config = dict(
    train_examples=39062,
    gain_aug_db=10,
    n_mels=80,
    spec_augment=False,
    depths=[2, 5, 5],
    kernel_size=25,
    stem='single',
    init='torch_default',
    residual_init='zero_last',
    lr=0.0016,
    one_sided=False,
    adamw_lr_other_params=0.00075,
    epochs=76.7,
    adamw_weight_decay_other_params=0.05,
)
Rows from block 3, named by matrix and row number. Rows with one number belong to one channel. Each number is 500 + 40 x the weight over its row's rms, rounded and kept within 0 to 999. All counts start at 0. Numbers have three digits each. After the name is the row's rms in percent of the matrix's.
# convs1: first pointwise conv (model.blocks.3.convs.1.weight, 192x192x1), inputs 0-63
# convs3: second pointwise conv (model.blocks.3.convs.3.weight, 192x192x1, transposed), outputs 0-63
convs1.3 099:484522537477491517459421517527555485444510554537495362553557514468470539518429470487424445485504498479503507509532480573494464536572495440489493486494461511499531509534465491554431524490481528
convs3.3 105:459507531495509501467489474495554509504581458566513479498523511445582480446454486470602512484487501481470518504504457455491479498487458469503496515499502463478516517524522515546472466543547451
convs1.4 108:503502356495547418486507478532539499507506490461479516468495468533505534466459484502482593485443485511404495485485519505448515530472537533497463531471506422459502586525460497502461442546568446
convs3.4 119:471536450472480438433513538438534488469456618522451448498488479545472577484520476551571515473496505419521512529493467524408523477517493469501523539483533557491477466509545511474452501497580526
convs1.5 113:579542563564528432506486492482505434449542478552523482420437521530445443443535510461627493487498475464445484498491520509475541432469525552508546512468482490554474539473498562538470464507514526
convs3.5 112:610428449513580497484573502466482571375489480486528511536475499495477484544557460507525558443473520451480505528498534563537467507519482457456463471551558444521521503566451464517489545507504514
convs1.6 092:538519552489566481509420429558472460528464540510442494445458460486492440473505480459528473491448530380491481423510502427503543513531487477472506460412469499434511491535466453431476505548510484
convs3.6 096:430528510491520556478518573543524416395501488469445593488492530525565536467566449406512489440475500539514558531450488558515498518505499440470518467538419508485542552503488495530442545519435520
convs1.7 108:464503377542538493527522521553434557524482469514520477537412484511563539514504470507416483541514514511470494542461519516494497473440502497526451428545441485494486508488498446573522482516526449
convs3.7 109:495471625495477513509519484487462493517467450492461560487519473518571501509497529567408546482487514513487476479426470479553544539470442503512563531484490475541488536488514582512536506511504523
convs1.8 100:565546487510489479485509497482507439463542449501511548545513448482522518527481528542495470470479566552343535528484493561524459475560515546475560448524511511455437452544535485447461512491516477
convs3.8 107:543522500466498477533505514513464472453500481507534456499459429527553520542478480502470542512567464501476513572484474519454469481561533523492504508502579490504503490524528472535536543545448533
convs1.9 086:581422490411507510483457544494611506498468446484478502548519513439494475480478555525461476468438462490521496491572408450516522520472486518471491510544445527503532475485577470483540464528485465
convs3.9 090:527558535545537505520565469548458480440473485449449524526525453474540503471470564565479501424526505506480485508463534532431552495478475566442514518556480524500542518542525505546480431484507581
convs1.10 086:507505508493451444461474537506521511494506559532500555507592549488476486557471481601520481524491509489485527498492543497536485478440490449522540488526475509498514470560481498488559482578443554
convs3.10 085:521525511548476497495465482557480479479532504500509482556498552459439490467495462505531521580435510443476552459430487521476450483423579471528456443517492452524564472494506452461524529536490509
convs1.11 114:541515504419513470475527509465413546521465488541460495467533477561510533479418491467570454465540493465558476551460509485527488512497530505488535522511454487532527474413498489540561564520462557
convs3.11 117:501509383525519444569488473508482487531505486562448471440483550476534494531504521477440450517460512559563564515465473469542521538521500449507526480514515511482496461466489450425619576451432488
convs1.12 109:569530524552474518517524498586522472492512492541481514487477491610553489491544490507486509480556502500478541526588502524443514495552565577546546469479505538497445566510535520508447476445465486
convs3.12 110:406497526529529486505545570522477474433545491510484430521521502478505453501521491541480478560474549466491480535512500492525522552515515510489466459520468459474465503479469451575569542570492447
convs1.13 104:470524543535482564507568527539499475560499529459455509510554508498480481468511511440546492467485476467470501564490498537491502429510490605470498454524467554450479506400445490467505511474605462
convs3.13 112:482460470518502575549479481449507502475428531556529506494557503490539535447511538545556526508478554469509517566466474478541435532485500475503444505451511543453555460539482515521525428528494472
convs1.14 099:464447428487503573500496515495483554468509492575530504482465524503489535474431505515522453506498564473568480489450468561563486528557523467467577517541511547446499396463463482547477483532587438
convs3.14 097:539463419437525489490508502627477476483541509495546564545503478568500412510502508541463416465526544496473564488538520526460481501568464530511564478514482463585473479522539440555504476528601476
convs1.15 108:523528452495498496508508457443604496497519487515483570450567459546471473407469456473521513493492443521574455452482495445532471541552489514474538499484493550504474597472557563431501549468488476
convs3.15 107:512571424469502506542507484476537459540499477548545559571411460515478501546455460508468552512499513507492514540509451481493504386474493454443509418440526497487442479488482487434510501480502519
convs1.16 105:470468506455555473446527473602471545524472525492484472523479475446474428506538378517405496454488476506496454467532433513472546467506504446516497488442489470450484460426482491506522526438451518
convs3.16 100:539499540459426465541443509459529507478515482469539543517503453513470509525479532415555431528548488532469541508559428435494495538529511526535511505546565554451508391540459534567480464491506525
convs1.17 097:514512485527505477479495460503477491572495480440458540474461458461515463482514557509553529479511515547452477472424374541504524472499448488501497445497475506579486405475540508545535491511642518
convs3.17 099:484506501470534445487493451529488539461491485580523472487535482530495463510466506584516457534480454524516471485506570472540526500548574567556526591471498544497544502435528540584575482489537457
convs1.18 104:526557552533480506461548504519438443433492485572433407454502471488530506468551607533537487515524516588452546554540505487510554404490536482515474505493461556510464502471519506550487456505564552
convs3.18 108:513567500504504475545563560516462511468471468545509487555511458503472542493556568475412504443520425469427511466408490487549467478507567472476506478480479463513544512510464548493512549570515478
convs1.19 098:460552434515543505431556509542545499464472478486572455474493483503534469464525493452463462550482537486489445517433496509532510564549466500486534544583453438584436519560522498488548491489472519
convs3.19 103:376492424491486519485478554531447460497570469459460483491544507574490542454489413556459518596513537455488481561519490490487535482379505553500545523515510484487567469457532494522559435452493513
convs1.20 098:517468505439520462428523524528567515483509485509448539524544474494539499525474538458504490529463538511478521513488464498458447537442452435453482482516563473531497494550559477578483511437526435
convs3.20 087:453485470477496529551472498499481484443543515509539530459430501502546558500458536479499446493545469513507475481493527489505510449572503537521531498495535539500608507496468485518491409431501439
convs1.21 098:499522480529509522492573538507533485500545456511541461516446493435495526479485486469507470494528432504497495512529478449499501505534501529500441546514510498582588522514560525530527400477447428
convs3.21 083:503508472557445498517563478449556523539432553517486429460555547505560489588484467513422481502515518548498412497544487488547424536533477518494479455531491558484510466427473427546459556510457474
convs1.22 110:554497553495510450530450503505501481431515536490494495556480501548582547608575526512427489537519531521437471524523429518407482503485469464501541439476471543422542486522513516472600475421466471
convs3.22 101:520478467464477515467463499484468501493481465524479516464458424450465555506486501408526545510498458525476525489564423481510573544538485486511464418538548467467460521537493531433474482465445542
convs1.23 099:544515487572537439515485500502436491455467532590491471472487502445542488508498514448513495502482480478447518476508557514585555484534496463554540539515512522468545463452526498557470443459461489
convs3.23 094:538475492515469442425482524508565515529509491503485578538458522562489477518487474526441494528544479514491491453539498390512464514504526491522547479469540580471546428543466506427534441461525440
convs1.24 084:492561542476417435502463486491463487459536523500574576477507552496517474513492462484545465536494516475464501507455458524454445412546440500474532558461486487480440541538540453558548514516379456
convs3.24 088:471488418520529437461464533475448394546407476507494504467477534469569528508481516529456487494486525596476441477404463443441491472558512520467462480476525555476454499487482471531534494476361596
convs1.25 092:457486498457520539478495477459504481535481477572540595520506465436528481480496514476549544472498469542491482490549502454545424457493492473502474562471505529453580484544482537590509516409512473
convs3.25 092:460395491423518485455425517537466514476525545426565486539495488509496519547491469515491506504509498518530460473536528486546481466410494421557594528517516532527508520432486445490445476426450484
convs1.26 101:497503521513475488521523490470540464481475514505522488560519544549492482508520521486501471522510495535424407556524472502485413482525487495464502509458517492525453472544556526475568527514506545
convs3.26 107:498468470503476486626484546506465537471545558508546546486478518420495517477485501529480543472529479503460529617560462488445528506447477540471529475481550548511492560462493510503541527465472564
convs1.27 095:492509600398548492468505425561437511532497494512544464482496513448507467563514534553504501483533462455536536500532475437542501484521469476461554559466562472485501504565550473463472460445518533
convs3.27 095:524530413529530529512471490511411502492542463474473472488481500525555467509490518503481476491493542505555502508556465517516506437504454580503507450457530484500480485531499562530491536572420507
convs1.28 100:468535460415500554440495463530475453495477505489529485467519527499473539498496503477507440483506530491442480423542517541442507486502550455489531432547456475481492516526511549480497532451518531
convs3.28 108:589543503518440548532553524610489523537532466458470511468526525549512467469501521550479431450498443479508452544438537446561447534487447491517533536528469461500472539537493517432517485560501566
convs1.29 095:541485487468519545479477480539538510464511484476472400494475506534471498487500460499423552515464551443506521461445479480497524473526517573565536520580459525469489455542434520475499496509425508
convs3.29 105:468466564448471527507408440492525491481526501401549431513521468551433489547475527485493539501511535510495515507557442545551489496545506510525548542511489491487470541584420504475508530491457544
convs1.30 095:519459513486450513489458509508505461475550537505534493503500474540432542554468528486532486498513486505493535465496391495518502501504503468506543458500507479522486404497388477440445490597467504
convs3.30 098:477534564517501472451489526509517466456543427390443545524571540497498539538510484482437568574498477517519515461490518459558467558443544455568513495473504497471566555477471502470509531537529527
convs1.31 104:458477541467503460527552485529515459534473514548539482467511458520447460438475505526590486532490473514470506533581496494654560520508477417481443493446462477523541578538516529454515532450469563
convs3.31 103:500568569526473533534470554484560565530408516476487565490444545539527497503454541479495522485500437482462491494535480524402595479479516552489631522475475506500510521483468522499420485472526533
convs1.32 089:461567512526463515485466483569545529510494525447526514472443456500475412551530474487556444515495501476491557494505529440489511466452494541505484527480469549463567453495421514451527513527531484
convs3.32 087:499439470499445481497518496449487521417495488578517568358508450499497524515567487538543490524510534469499552526547526453583551509490525484583480503543455553499545485549534496451416523556498451
convs1.33 096:536514566466428464475407506492515536533472487494486460468480477528478535497524511509594447467532457493533498480523484457430534454511540441487538542560463498524502518484568481451454470443537481
convs3.33 098:556505433551491456485451428519459503473493431503533522492474524460543486459419554539539531500483541448516516492480568583484526506415498509527543457455506490535407522473435503464428517547469573
convs1.34 105:454536490497459507489537513484543495482549444526411534551488498450446513504542518550529605419434516550454504493538525545464473541522513416456454563486456444506588513567545559450490469536546399
convs3.34 104:553496479508505507473519488457533532509549474518491543451475480469535499494470488528504608421519504496510502581451485497496472460576495536498463544549458459516493485444502490491462465542561578
convs1.35 121:528509450518505508517505512522579537472515555484437454505478501467491517529499564538498542564489513503537499461495476464594490448463506508461525503429514527570496513467441504560560486518448475
convs3.35 112:482453499492503456465500536500475398493448488539460593490472471545522390526501445488513440484519513504473492432499522534497562478523540561574490581522484403534508522542460571505461440560514471
convs1.36 112:544494607483503510486491482562395492512531505474500501493580498472532499513510519570387513463466495438468523525542574540469580516457485505531545479556481494428470533569547461472519488508575486
convs3.36 117:542558412539497533495518473533569500502473478508445543488590503478415503490517558457485535515531426475446488558527532514408476492541516562475530384564463568446511498550440534504531476508453450
convs1.37 100:497508448538510459386527527481458511470505514550506522545519486489445534512518501468515456498483514517509416555495511560444478442439551487466525466502520555498482499423514481505505505472467509
convs3.37 096:390489364474462512521466454499499440516437518498465449493491475455505521465452486513485494570557462541490471491484542516442518610436496489534506509456462553549413471517488434502463508472557525
convs1.38 103:478487524564465501549484535503488537468498508477631452507472490548533463498498470487502493457480409517518531469562514533551537462504567491503510471536588496469534368466511488556497469445530499
convs3.38 082:468527569441565570434497509452470548469500545487527564481520507562519427433468542474482499508492458508530418470551520537534465441501529439513527522474511540491473471517519482503555452496550526
convs1.39 093:486555457433460483516498466484460476477467496530515420475459455543553451519468473491424516488521527505515521564481471520544478490494420500469489493540475476485475462465468505488496513568462536
convs3.39 089:489548503492497489525476466473494497454487515596433530441530529517502462521468517514456519508469539490457586550426476522476527445476488455483546533395507497502442502447483545507457523448491626
convs1.40 113:528549439486464535476525517493517498504471525481430535486550489515521479493562536535459510590489502456503493510503521533408536499462524599462500453479471480480533494499522507496486456493411542
convs3.40 102:449416503527535540460561488561500509523551537496462459493456477481490464568523521482489536433458507455525485500496532487519543512452470472409432544460505566423499457546512478524506601475434417
convs1.41 094:455463536550492522490556503514512536485569459533484528524486491511491503541526496540592514511514495541454521515592484494526502537416470523469490474462468492472511495483541490537490549502529528
convs3.41 093:493439547602475552541473464550475487449465504518482489507479487471492445459464500502512513530520493473485506458568507529476480542415458479481548524498536475471559537435490470512465385481468578
convs1.42 092:531420511471509527454562420469560627452547477498504472530530496466505463539459489568515484539526508477416456479520502478531477474437446499494479572592444511543475531473505513536452535442465522
convs3.42 084:554513492503464490436551478523532539470583524485496445536507458557502412517528541491585526491516579566570485529528510490448477487460561525616522486459453430482496476473509501540505520489484430
convs1.43 107:510479450489460555510502501475375513546488494520526487483491485575436488449486483584459466537502483441461499525492484523501572515526429514532534556451499499467461503487561520529534566495456511
convs3.43 115:480549540456420465471535452515512451500433465588463523430524507469449469446492452505464543485503490428489486509534527533534514498479550443475508454521488506569450563545504459505435473521518496
convs1.44 104:484495543442492513507542480464508484506513552473556493550492544492545555478422527450528496471512527507568575516479506443527467536450571553492550425503495524480522467493519483439513520480518542
convs3.44 096:551517507525485602461521507418516521531479477476386487519562466402394516500489552455462535485529511462504539479518492475521511541455521486539457479478507486593565504419474508475477531499540516
convs1.45 099:508512493580441564513525552499530470473518494460481500449477522474498471497474491503515450545469433589429465507461465480388479529506482476544513483503465470441546499516432492519476471611589506
convs3.45 105:533522454542471550451446516476437448490515503376495547474483561594544555442531532395477496537489421519489511455494554500460473505392484535536497519591490505485507564461545502479579478556426518
convs1.46 118:489583463516559529481502476509519498415486473526476511502551512503492521531545476473590591484506528560615536484488497470546506498485524509530546454507538472474502493513616473521507501507451526
convs3.46 120:510456439531509553541495479499511486555528516531476508419466476500496483451536471549447519503514461500447490548454481566517494410505504479557499438501503473468450610495591499523545521545382562
convs1.47 090:530477581529462441487499518479519518535501523460449516494473563560563484556562480458496559529473540557561541510510514520494502518529512515544516503512463578478494564494473464570492509457522558
convs3.47 099:505444465463496489466507480433530538530491493572523511472445544517492437553460541503439569478495463409492472508476522530485470457449514499452520505484455503515516554556475501472515561428502456
convs1.48 087:487428497496517488491510536505505485521495532499479530453521492505548452505508552561480486504466480532499433478518476509516401497551480579545507517515492492530547555563482501464458537549553527
convs3.48 085:598590450506494550488556512551481509480531471519565503435517506469451534480537550451516501530468514469538479473580440518468466535462527572497568533559536473441480508520450461524483527578556520
convs1.49 106:498489514496498495495519478548508453443530492486468500487440498507449427457487517526488504474499540491540465510645501515498494468515520466464500469479496520471422546517467470440499538539525439
convs3.49 101:420558478494547466438477462519565486411504499511444483473457493503521461550516476506534477497458579488561418527474410528580492469553486534468474479470499477393487514533494529514484549473460508
convs1.50 090:550495479467539453517494511463485467472531510500501457524428472457469503482487447467510515515517411542547495530547513466425410510487556509533516493565497510526540495505521546526563462458476522
convs3.50 097:491434539531452441542469615477517464526546526473475509500500520581536508555522487488467511484472472544530467416497493577452506500565475469525521504549494509526484390442523501482474452530554530
convs1.51 102:493522458461562618470461510497551434505558524547513529522479485452421490518484475583541510462474493536406545511537502431434516492536528487506525507538511482471512594542489477442444489404462482
convs3.51 109:492470424540536611528520488442579475474572573462492513515491477516547536502539480493546485477524516499557487464433473552464581510501450488480530470515520532467473431577481521539405465437468581
convs1.52 094:481488524545530481469526461538518486531511482523482519515600513526541537503533471504495490475461548482589486577463434509474431503463495548498487521467487510533469514509517411392563466485425447
convs3.52 093:468467531492517489467525460516492497496439516496478498548484428506517435487472519526456563434559451478545427545475495505426495416493506521493540529435468490502517422440547429571494509476460493
convs1.53 096:498470454437472465543501528385492481530485549501567507494510466466512482471436524448511536531489489498467569507499579474458476512482499478472480476473529489498636429546435499486576431534494516
convs3.53 100:443527477559476525545562480396504515475476533527476521486449530532508484541475598577473517424503540553497519487476511515417448432473501532532524528523487545490450505516555437466472529410531535
convs1.54 091:478521550517474494499456488534514480534499431505512504460526481540438477460526568468468559506537409525443490442505487513539509510507462564499490473469437473511467493509474469438569559486533481
convs3.54 085:532537521548513488497611548486447475511540476522471534389461538549498487493507554448570461507488499490563529438423511489518554556492487544495487553591479470483466544542519502512499488469472544
convs1.55 091:485488489456490512495528486548493493494539432510463451416500567488498513457443498481431514455467539490513509478493523453524525457446454557449478482461536521447424562554502585556494505391459446
convs3.55 104:504469546479510513450499468501374430537511500541423456491460492492519497508528463532446465485507511468525474518442513474456475469497480483547479465500530447587450547444512597513497496499489532
convs1.56 113:472470508448473508485535505487646518524517438450463531512502509491561477483614534458515565470500538545531539522448505552499471486467512505467468436516515486498529456531413489498550489501510451
convs3.56 111:488451487501452523480503479507579483486463456515537504465488487529455454440438490466518621561530476448498481483546490507515454500558534479555490518555503434546457543497470420440512492548454565
convs1.57 089:502552514443445474446446547475516554559485493479519510521520530544471530552493559551446510499481504486501547510504570506546523459467491457436478438546506486596528494468523430430492481531407473
convs3.57 087:494456474541484546510530461464486521492473487548429506499512463516556492443543492551441501491596479473499507550441520476537519531554474533437509572452457634439460491493551487560455516491452527
convs1.58 093:491534569515538492450482489576523514527479514503436561490555492488538471436536491515504475430551561522484539515466458426491533544531538412521509446547394529486472570527540454538492561464443472
convs3.58 079:472469535537534483533466511482535480516506505517533587508457514537506495520473522518532499522553505557512461480562405579522521525553473486508527547492483549552547453549490548496454456494509436
convs1.59 115:498532491526442502420544506461555506465515508543583582563533485496571488456621504556501506417545473490482483540529486508473459483518504511499484539492485504455538605452495514530527496491535537
convs3.59 118:482527515444509517500472488553482481467542402442545512513548442522504505485591556430531472521497381434489475425520476532478494489543532482451515460466495495440556572532470578513484493493464573
convs1.60 096:499480478517454483551520516505485514533460483500481542444544484516504457485448468513525515452463479496451449486504501478562481462627477532497538523546475560500535517468390509481447485570540526
convs3.60 096:476475532483537524498522454451572464469549441543448396490548443480519504526507526533493458526509544471523492546404475519467481505460519509374602487504486611471474584547522529574429544502488544
convs1.61 093:513553461549500515411557519479468487513478493500472567567433485556553470490483506501537469492494536588484472496528461491456489530520487528491525505492516524465477494589530459475504473519448556
convs3.61 098:568564489436514521558453498521487510514585491505484441566462492553487480473488544494564469495467479575498491518514502445495524486464441554470474519451425514457448525502507564444554532442533506
convs1.62 091:492430521481498539470565485543543508519472443498497521519443451427476497497469534551521531463466523542532504500497534482320456533479495573529482504561462409464438393508581495479542520550464475
convs3.62 099:513437462463555508497542527518557521450525501504506533438505426521543510508484493493443525486514457484544441468539515553489428525537437451480581498537435501521501502441518556476475481528448527
convs1.63 095:546471493503452532512461459512542519480534419496464495600470511526517583491539514518497399433508534502390541476505481486505498460480481541454507499481493485482592478520458518511498501519454465
convs3.63 088:453511460456542476518449478479527501480453496452551493487451536486549459524484540472512485488462525502515494520456472541488504497553535477537430516547453422523575520570504477488493496493495513
convs1.64 114:493527422490537569477477522522513558457500563490542536536485507519651475502516526489532459497544508462479471526442520455465436497458504503529543497507443430461548538410513515480468588536509516
convs3.64 104:483556431508453529510510510540528508493506577503509577426486491530377473566489481460531451531535566483486501489549551501521426446425485341537513534496511459559449459452485476442461538521517605
convs1.65 096:530579550446555563482532531498481487546535518446546520496509475489485557482521514483482512507496448479465497516529543466503487516509479526491503565456567508568561492464486529460491519581462478
convs3.65 094:560532471438493448501542470523429544513579442431506526381475494512490465559506559478505483468523556510488544465539538536493445522431377510551573507531490473505490465543510491542555528563449520
convs1.66 092:512491499494444440468527479609498485467470540538483504477508444466515450503573474527499440559513567546470507574498557555501581518438536469471500474464509527520496427559523481604536515478540506
convs3.66 090:562502523535529536502514452550515451500514463553481507523483441408534531538482450518486548524529517496520544493454502574538524554500502517555435477471555468504470482567479535590569566512512513
convs1.67 099:510477634586423484525526509518539551489465569416546539556581434552503460539576545454465509485490557494523463519526509457514469436529500554516469566467535426559523554473492575451509500511498470
convs3.67 091:482513497523451437487533483539521463563506485478452501493464454511500466492519529475501456479480485527461543521546488465549506479523496494472510487474517555444614497485507479472450481569406502
convs1.68 097:548489493458428514512599475529474535498478543468457446501535535507496504507491507511387524483569432537531519490466523467471480478535498533528453461512483481463510470509451442480476396494536489
convs3.68 105:530540434491494472542541458599520538454473474487513519451456548506486418481437565502505515539511427465469578560520545454507500497606512487443437450460533526478522534445487529448455553550555555
convs1.69 088:482505453551530474584481550507525514627484499554489554483475496506533471487518486571441471459546455513543478511490568419495452485516522413527426526460499521490527458539548474486511481518539510
convs3.69 086:500488569491464515510497527462446512537491521477473464555438515534561496447447565498478522493501496466449528501387498436522529426447633478518489523575508485545529542508537461500536466513403452
convs1.70 109:507532488513493506488429536471501418503484511543504522517560512479530552522562487507422483511504540540504483479503473602546532473563467461532484453454537462475424498529586480510469486496529449
convs3.70 106:487525430578494546496522506531465413471498544529528561469459439484470500437461474478568448529494561479450507464455536496507466476603505501471514505392450486488495550462529560462546464563612487
convs1.71 102:523492577469536492488559519520486461532500461522497518527472463462478442477544511552474497446480497486402521512465516509487418464486474402509506476534477534503480482553548493486489492559545511
convs3.71 098:510449537514517425532466504488470550479583455539500465506546527487430453516485530497521481500461541492464529473546489450545418504530503454497487477555488474545511493452525483522535522426554438
convs1.72 095:509490443499534512485560505518485442512443513520513476491487533503493506490524536511574403534540461558522440539447513486506453524452477498467519466503495449500489450478487497541491504500465470
convs3.72 085:533523525536499449526430489524605514439511521467525570430586552549463467508496558542442489597490470427438474449549518521457513463572490477497538478549497523481577469522443448477543503563414516
convs1.73 088:479556506593494526490493521488507440560506512480460486497448495498496492461537548481524514511524535411496497506528449428517527442456576486443478555472482504496482470476479489531508447512546457
convs3.73 081:382478402478495528463483513495473477651504431453509520482534496532510482519524447526491432451454559522512487551488450465461477473530482546518594462500482450503412535468520539452466501566537464
convs1.74 103:452474557469482560520528506511545470535543487493494552537545566514461511508539489531493505544555579451526523446475531568503490490524481508508565519445462518477533512499502618474505501457494491
convs3.74 103:536498485567489506540519467434517447531493460484469573512479519465506487537466413481485540517567526506517520449414478487480553500539546485474545498475426544505529499521534425451458474569537489
convs1.75 087:460505499510532568505504525458502573551492533582502493481520577434479487504481462586498459507505494446515487472451520542514492508523459423504526491486463521509513490516478460536474521482415569
convs3.75 088:539467481467527495468473516520578554555543517504546488509475544511495472593462467461507481494462544473497547510499534462512515450490568470550449546477510543554478530416515509482525452478557481
convs1.76 087:471568446460519492523499545442525474503486493459546506554420523466496415470528478552538404467503552456450527546500470544587483505560536454529514498463489525455467515504330485515562530395436494
convs3.76 088:520487535448497515534450452463519478493515487522552503520522459433537498568504532533597503489525474416511503492497538500621470485441439489501499544560451537501530437531570444539511506487575508
convs1.77 101:558518598494513519533572479560548444517563471548479473514471444479552428478466466501438534457482474443480527491497449545604490488510540562521559512591473497464514477520540498514463443504469521
convs3.77 096:524541529494469496465523477450507534557541524497510477552486468460434552458516533541574491533545479550507493478543512510494538456548519449450414519590557449495519487512442503474560503482554501
convs1.78 094:525462463500551510567457487585441524502463518455600569484517493480480487522531511564429448531511434459534531435542573375539509511535524490466502483536558536546452475489488489538497457524552507
convs3.78 092:458459486496472499513571437551476509528528499478463430443455496512488557510478551512504574529476468461531507473525499488536473511446431482500554510584552483505470555481466457509378498535452541
convs1.79 097:460519517506463566472557530440534495506446527566529585505541501545505467445469508538534538553513515463526535529437467471367448497524500440535418473525496453544531601495570506484535502451513534
convs3.79 090:581492539501460467522492483491473472521514486559488483429539479452466558452485504485605452512499521463485486433450479423401499457491479493450470477465500446539489546526431484542531537527524535
convs1.80 100:529457496475490469506551488390437454530496467510550560585507490580501461462575495495473486497484445582476485496487484454455497468535487511439426480507488440557518518465494547577536487469456469
convs3.80 093:532555517463529497512478456554488547539471515406488493566481422544498511564481518496473486514520456567549482435459537498458525553569517475513520551514431503575513492486465496532457458425538515
convs1.81 104:517494496465488517480500493487529501580499527512643539471484476448505475553563530490528470512510586541491548526416502520571507510514441544513524525510481556538506516506496502603586563599515564
convs3.81 101:432509453573441494459558545480584465443444488508463589495495485531433496476522443502510400476478535516517569515457440529460515531594475562450490477436466484527555539557517526581452405469523459
convs1.82 096:511500518562523551496498557438483451608451484560492508509445475502517530478482467497514474489480419527456544451472524487556427491531483507527411487523438457492523555482610491508519471431520570
convs3.82 104:501522504520457465516458531513501550499482499512506451556510526566540472472504470528412537532500542568524489495502491450468545478358431488446478505528491475521524462523427494512468473499510580
convs1.83 096:490471476468439519470503424501405498468485500455480480514543471518532512422500547535470496526468477533470544463498478502503495571495550483513482483470481564510502534494460506471448499514486526
convs3.83 098:525516402474468502493466448483500502512469503504536609490516523564485486595449472515626497466469486486465509469456518457502495499431497576463409482518536506468527492527477525468501513571498474
convs1.84 088:539490455550536480537515503442547540471448540498563396528450441466458536496475507458545431505519503522514509479505529491558441559596521527491499470498496541542399590573540545575500515559523499
convs3.84 090:475500585519472546510520567480544452470466551479455494542480481516474421402603488520530491547522470462568485532523587548460404536545539491552511491554536484522522521528521435494485466459530520
convs1.85 106:487587477472441430542530509531546492499497487477504495492524510527512532468482509554462517464509485520393515573511448501498451504488536468515523540513502521577485486408513491533480517497517509
convs3.85 100:533491475512542430461496472495532500509506445459412449543460497503498520503506406497514412556510566444511534479471522477453532500483487472530542520480577540478514556457490546535495445520512504
convs1.86 109:470441547512459554463527470469468497529471479578512502540492452534487506535482524536488529451475590608499525530518525469444528476534459498508445473468483529457516573565449512476566465510500541
convs3.86 109:499558525511527470424567420470447511515466466464478456515460472465517498575491529490520478513510501548468491534493549528545509443461437521472552510526485547512502521485513514418436531447562503
convs1.87 091:466484470498507477494440552494457546511460528486476507469492462492549526461483485443530540552491413520528588490463510510412516445492479527490432530527442536497480481418515419528536485577549571
convs3.87 093:528530472465528511495529470523521506529525525477461449535548483535465496536515454546559508522523448554505473459523437498470449461431460483497482505526444494527533513579466582433429501547446552
convs1.88 090:547500568531497486515500444447444499527517521529458481496489549450530413465504539484581526490536520445534508486529486504400503554469480466514511495504484554523549444463543491532523552498539503
convs3.88 084:485506491504486490463452520511527469498391459428447518501511417477482521509486571490484509484451486448495502533442458522467447539504458557470478483469450533537472524462484473559546511475563476
convs1.89 090:447447518532497534469564512583547480493521549473451478488538442502522537437496433471498478539493540489417553492576540549498502600468490427561524522500549529568541469468541495477542517472508576
convs3.89 083:528523610566492566529506448471502538491549462458491459578515561554477488502455414527512447515441514445532511481606460484480529439533438533506507492462530449589464533464504525452480508494539492
convs1.90 104:503503491499521523480518533523590497483521605493519534541514463435447483475471466522510506522494474468508496432547548446556498522524522486481460451536524501434510584539469523530538480555517434
convs3.90 112:530529460526504496518444457521483523481474466518508477475508501514542518529480507541487491504513579492558516547485552550528486512488472480493532521467501531555457481494522460472587487516504392
convs1.91 101:459430537535446485597407562584543477522504495503515548503510490475523457496441457441524470475556578478536468558458509451495501462460483525515562516523463539524515452463485481508503448511521500
convs3.91 097:515534551506515535500435415533487472502489556459486513474473482544521481458488534547583543492535471473456473606398535542524528459505473498545407514513535589503565505492487515534495526476517519
convs1.92 091:480461509506529467562451484564493458528511548577459457525536508502462475456469549562502501542449501441513492465511590511485457520515512457444444480488476486499539471466450503488535474512596558
convs3.92 092:454506396459558542508514484558531463491440480488525546494445449541539412523508526510535483478489558432499491537468510527540460562536480500465485451587470580434433547513501484546430504500470474
convs1.93 103:524500591500430505470530430483481517465489488518588466578486499548495521529479513492481463544442452489430468432546481513540476486489511459540552462472490562487427542589485554539500564476529516
convs3.93 097:536456523516499434456478537455478487493457491476570498449492465527602491494526413517479523528524448537526538488542518439473532524521500469517527463586508480451499564462524492501507476577467499
convs1.94 107:487484501532496498477462507468473458406462446501449515428415512587500490525457560551490463455568495544494476398476493467518447490552547512469537437479493523487504491438453516568529486449603501
convs3.94 122:494560573550499506482453464500515519487476493464495455446473531503485444527584542452512497510493510477497462507529521490488548488550564580482481518416477559466469512526564525491557447535541569
convs1.95 091:395450499573530495471554496530491461499524530460551457525601489459529485517542464521517425529497560476578552495474472538501538508505545494507551450474570478463559490549499504498488494461465521
convs3.95 091:559559503493480443482538543439508549516475551485486496450515555490479525569483472508472459493536525521467507478488510513489516479493555515447535500495521430562515556470475483549500541511536536
convs1.96 090:424472567523510461458494484447454438568539436563514487541541546460528490541489525502475501495506459458519554506497508515485500458494488495517496546461496513480573559528525468499527501451528570
convs3.96 092:473563487492471530518533502471536502478561478533515466577516455484484534407424461461406531455515511481496491480477505481567552493464513498508589490464465500494506489529523483460455522512478573
convs1.97 090:534448520545484438525527506539482487603527454617468570499469490493502539536470559474487478485536494452532583478622501508494475501442455527511472521473482481506526534466534522538455507555514581
convs3.97 090:546554439499523549540461504479533587534531529550555503494531482565563486560415516496500516503461550504512509511445440496502490486492536529452505493488519408488523482478500535559495473462521505
convs1.98 105:484454609498544505487484476500455480475513498439484461455465500540358460504442509504497474495547498570442517542441510574504524522484533559463466529466463500544478424507507455474442487551478432
convs3.98 101:559455510452482509448447475462489482481468527458492501505468514517433479467624481427529513487480429458449525468458452488572544511576478481480545509432519441424538522550470472482536474561447575
convs1.99 112:520556398516516491540482497452511476540485536579495461550489436484485544487512481549473464514490511502404506526473508526490550520496518503471480516498509438543515557565511525554482487534468486
convs3.99 114:495485462498554537520480457502524501477432507515482514523484429469498528480451520500551442583549549495512550438482428473523523497523497493492521530533553516569541489553464560463454450504448550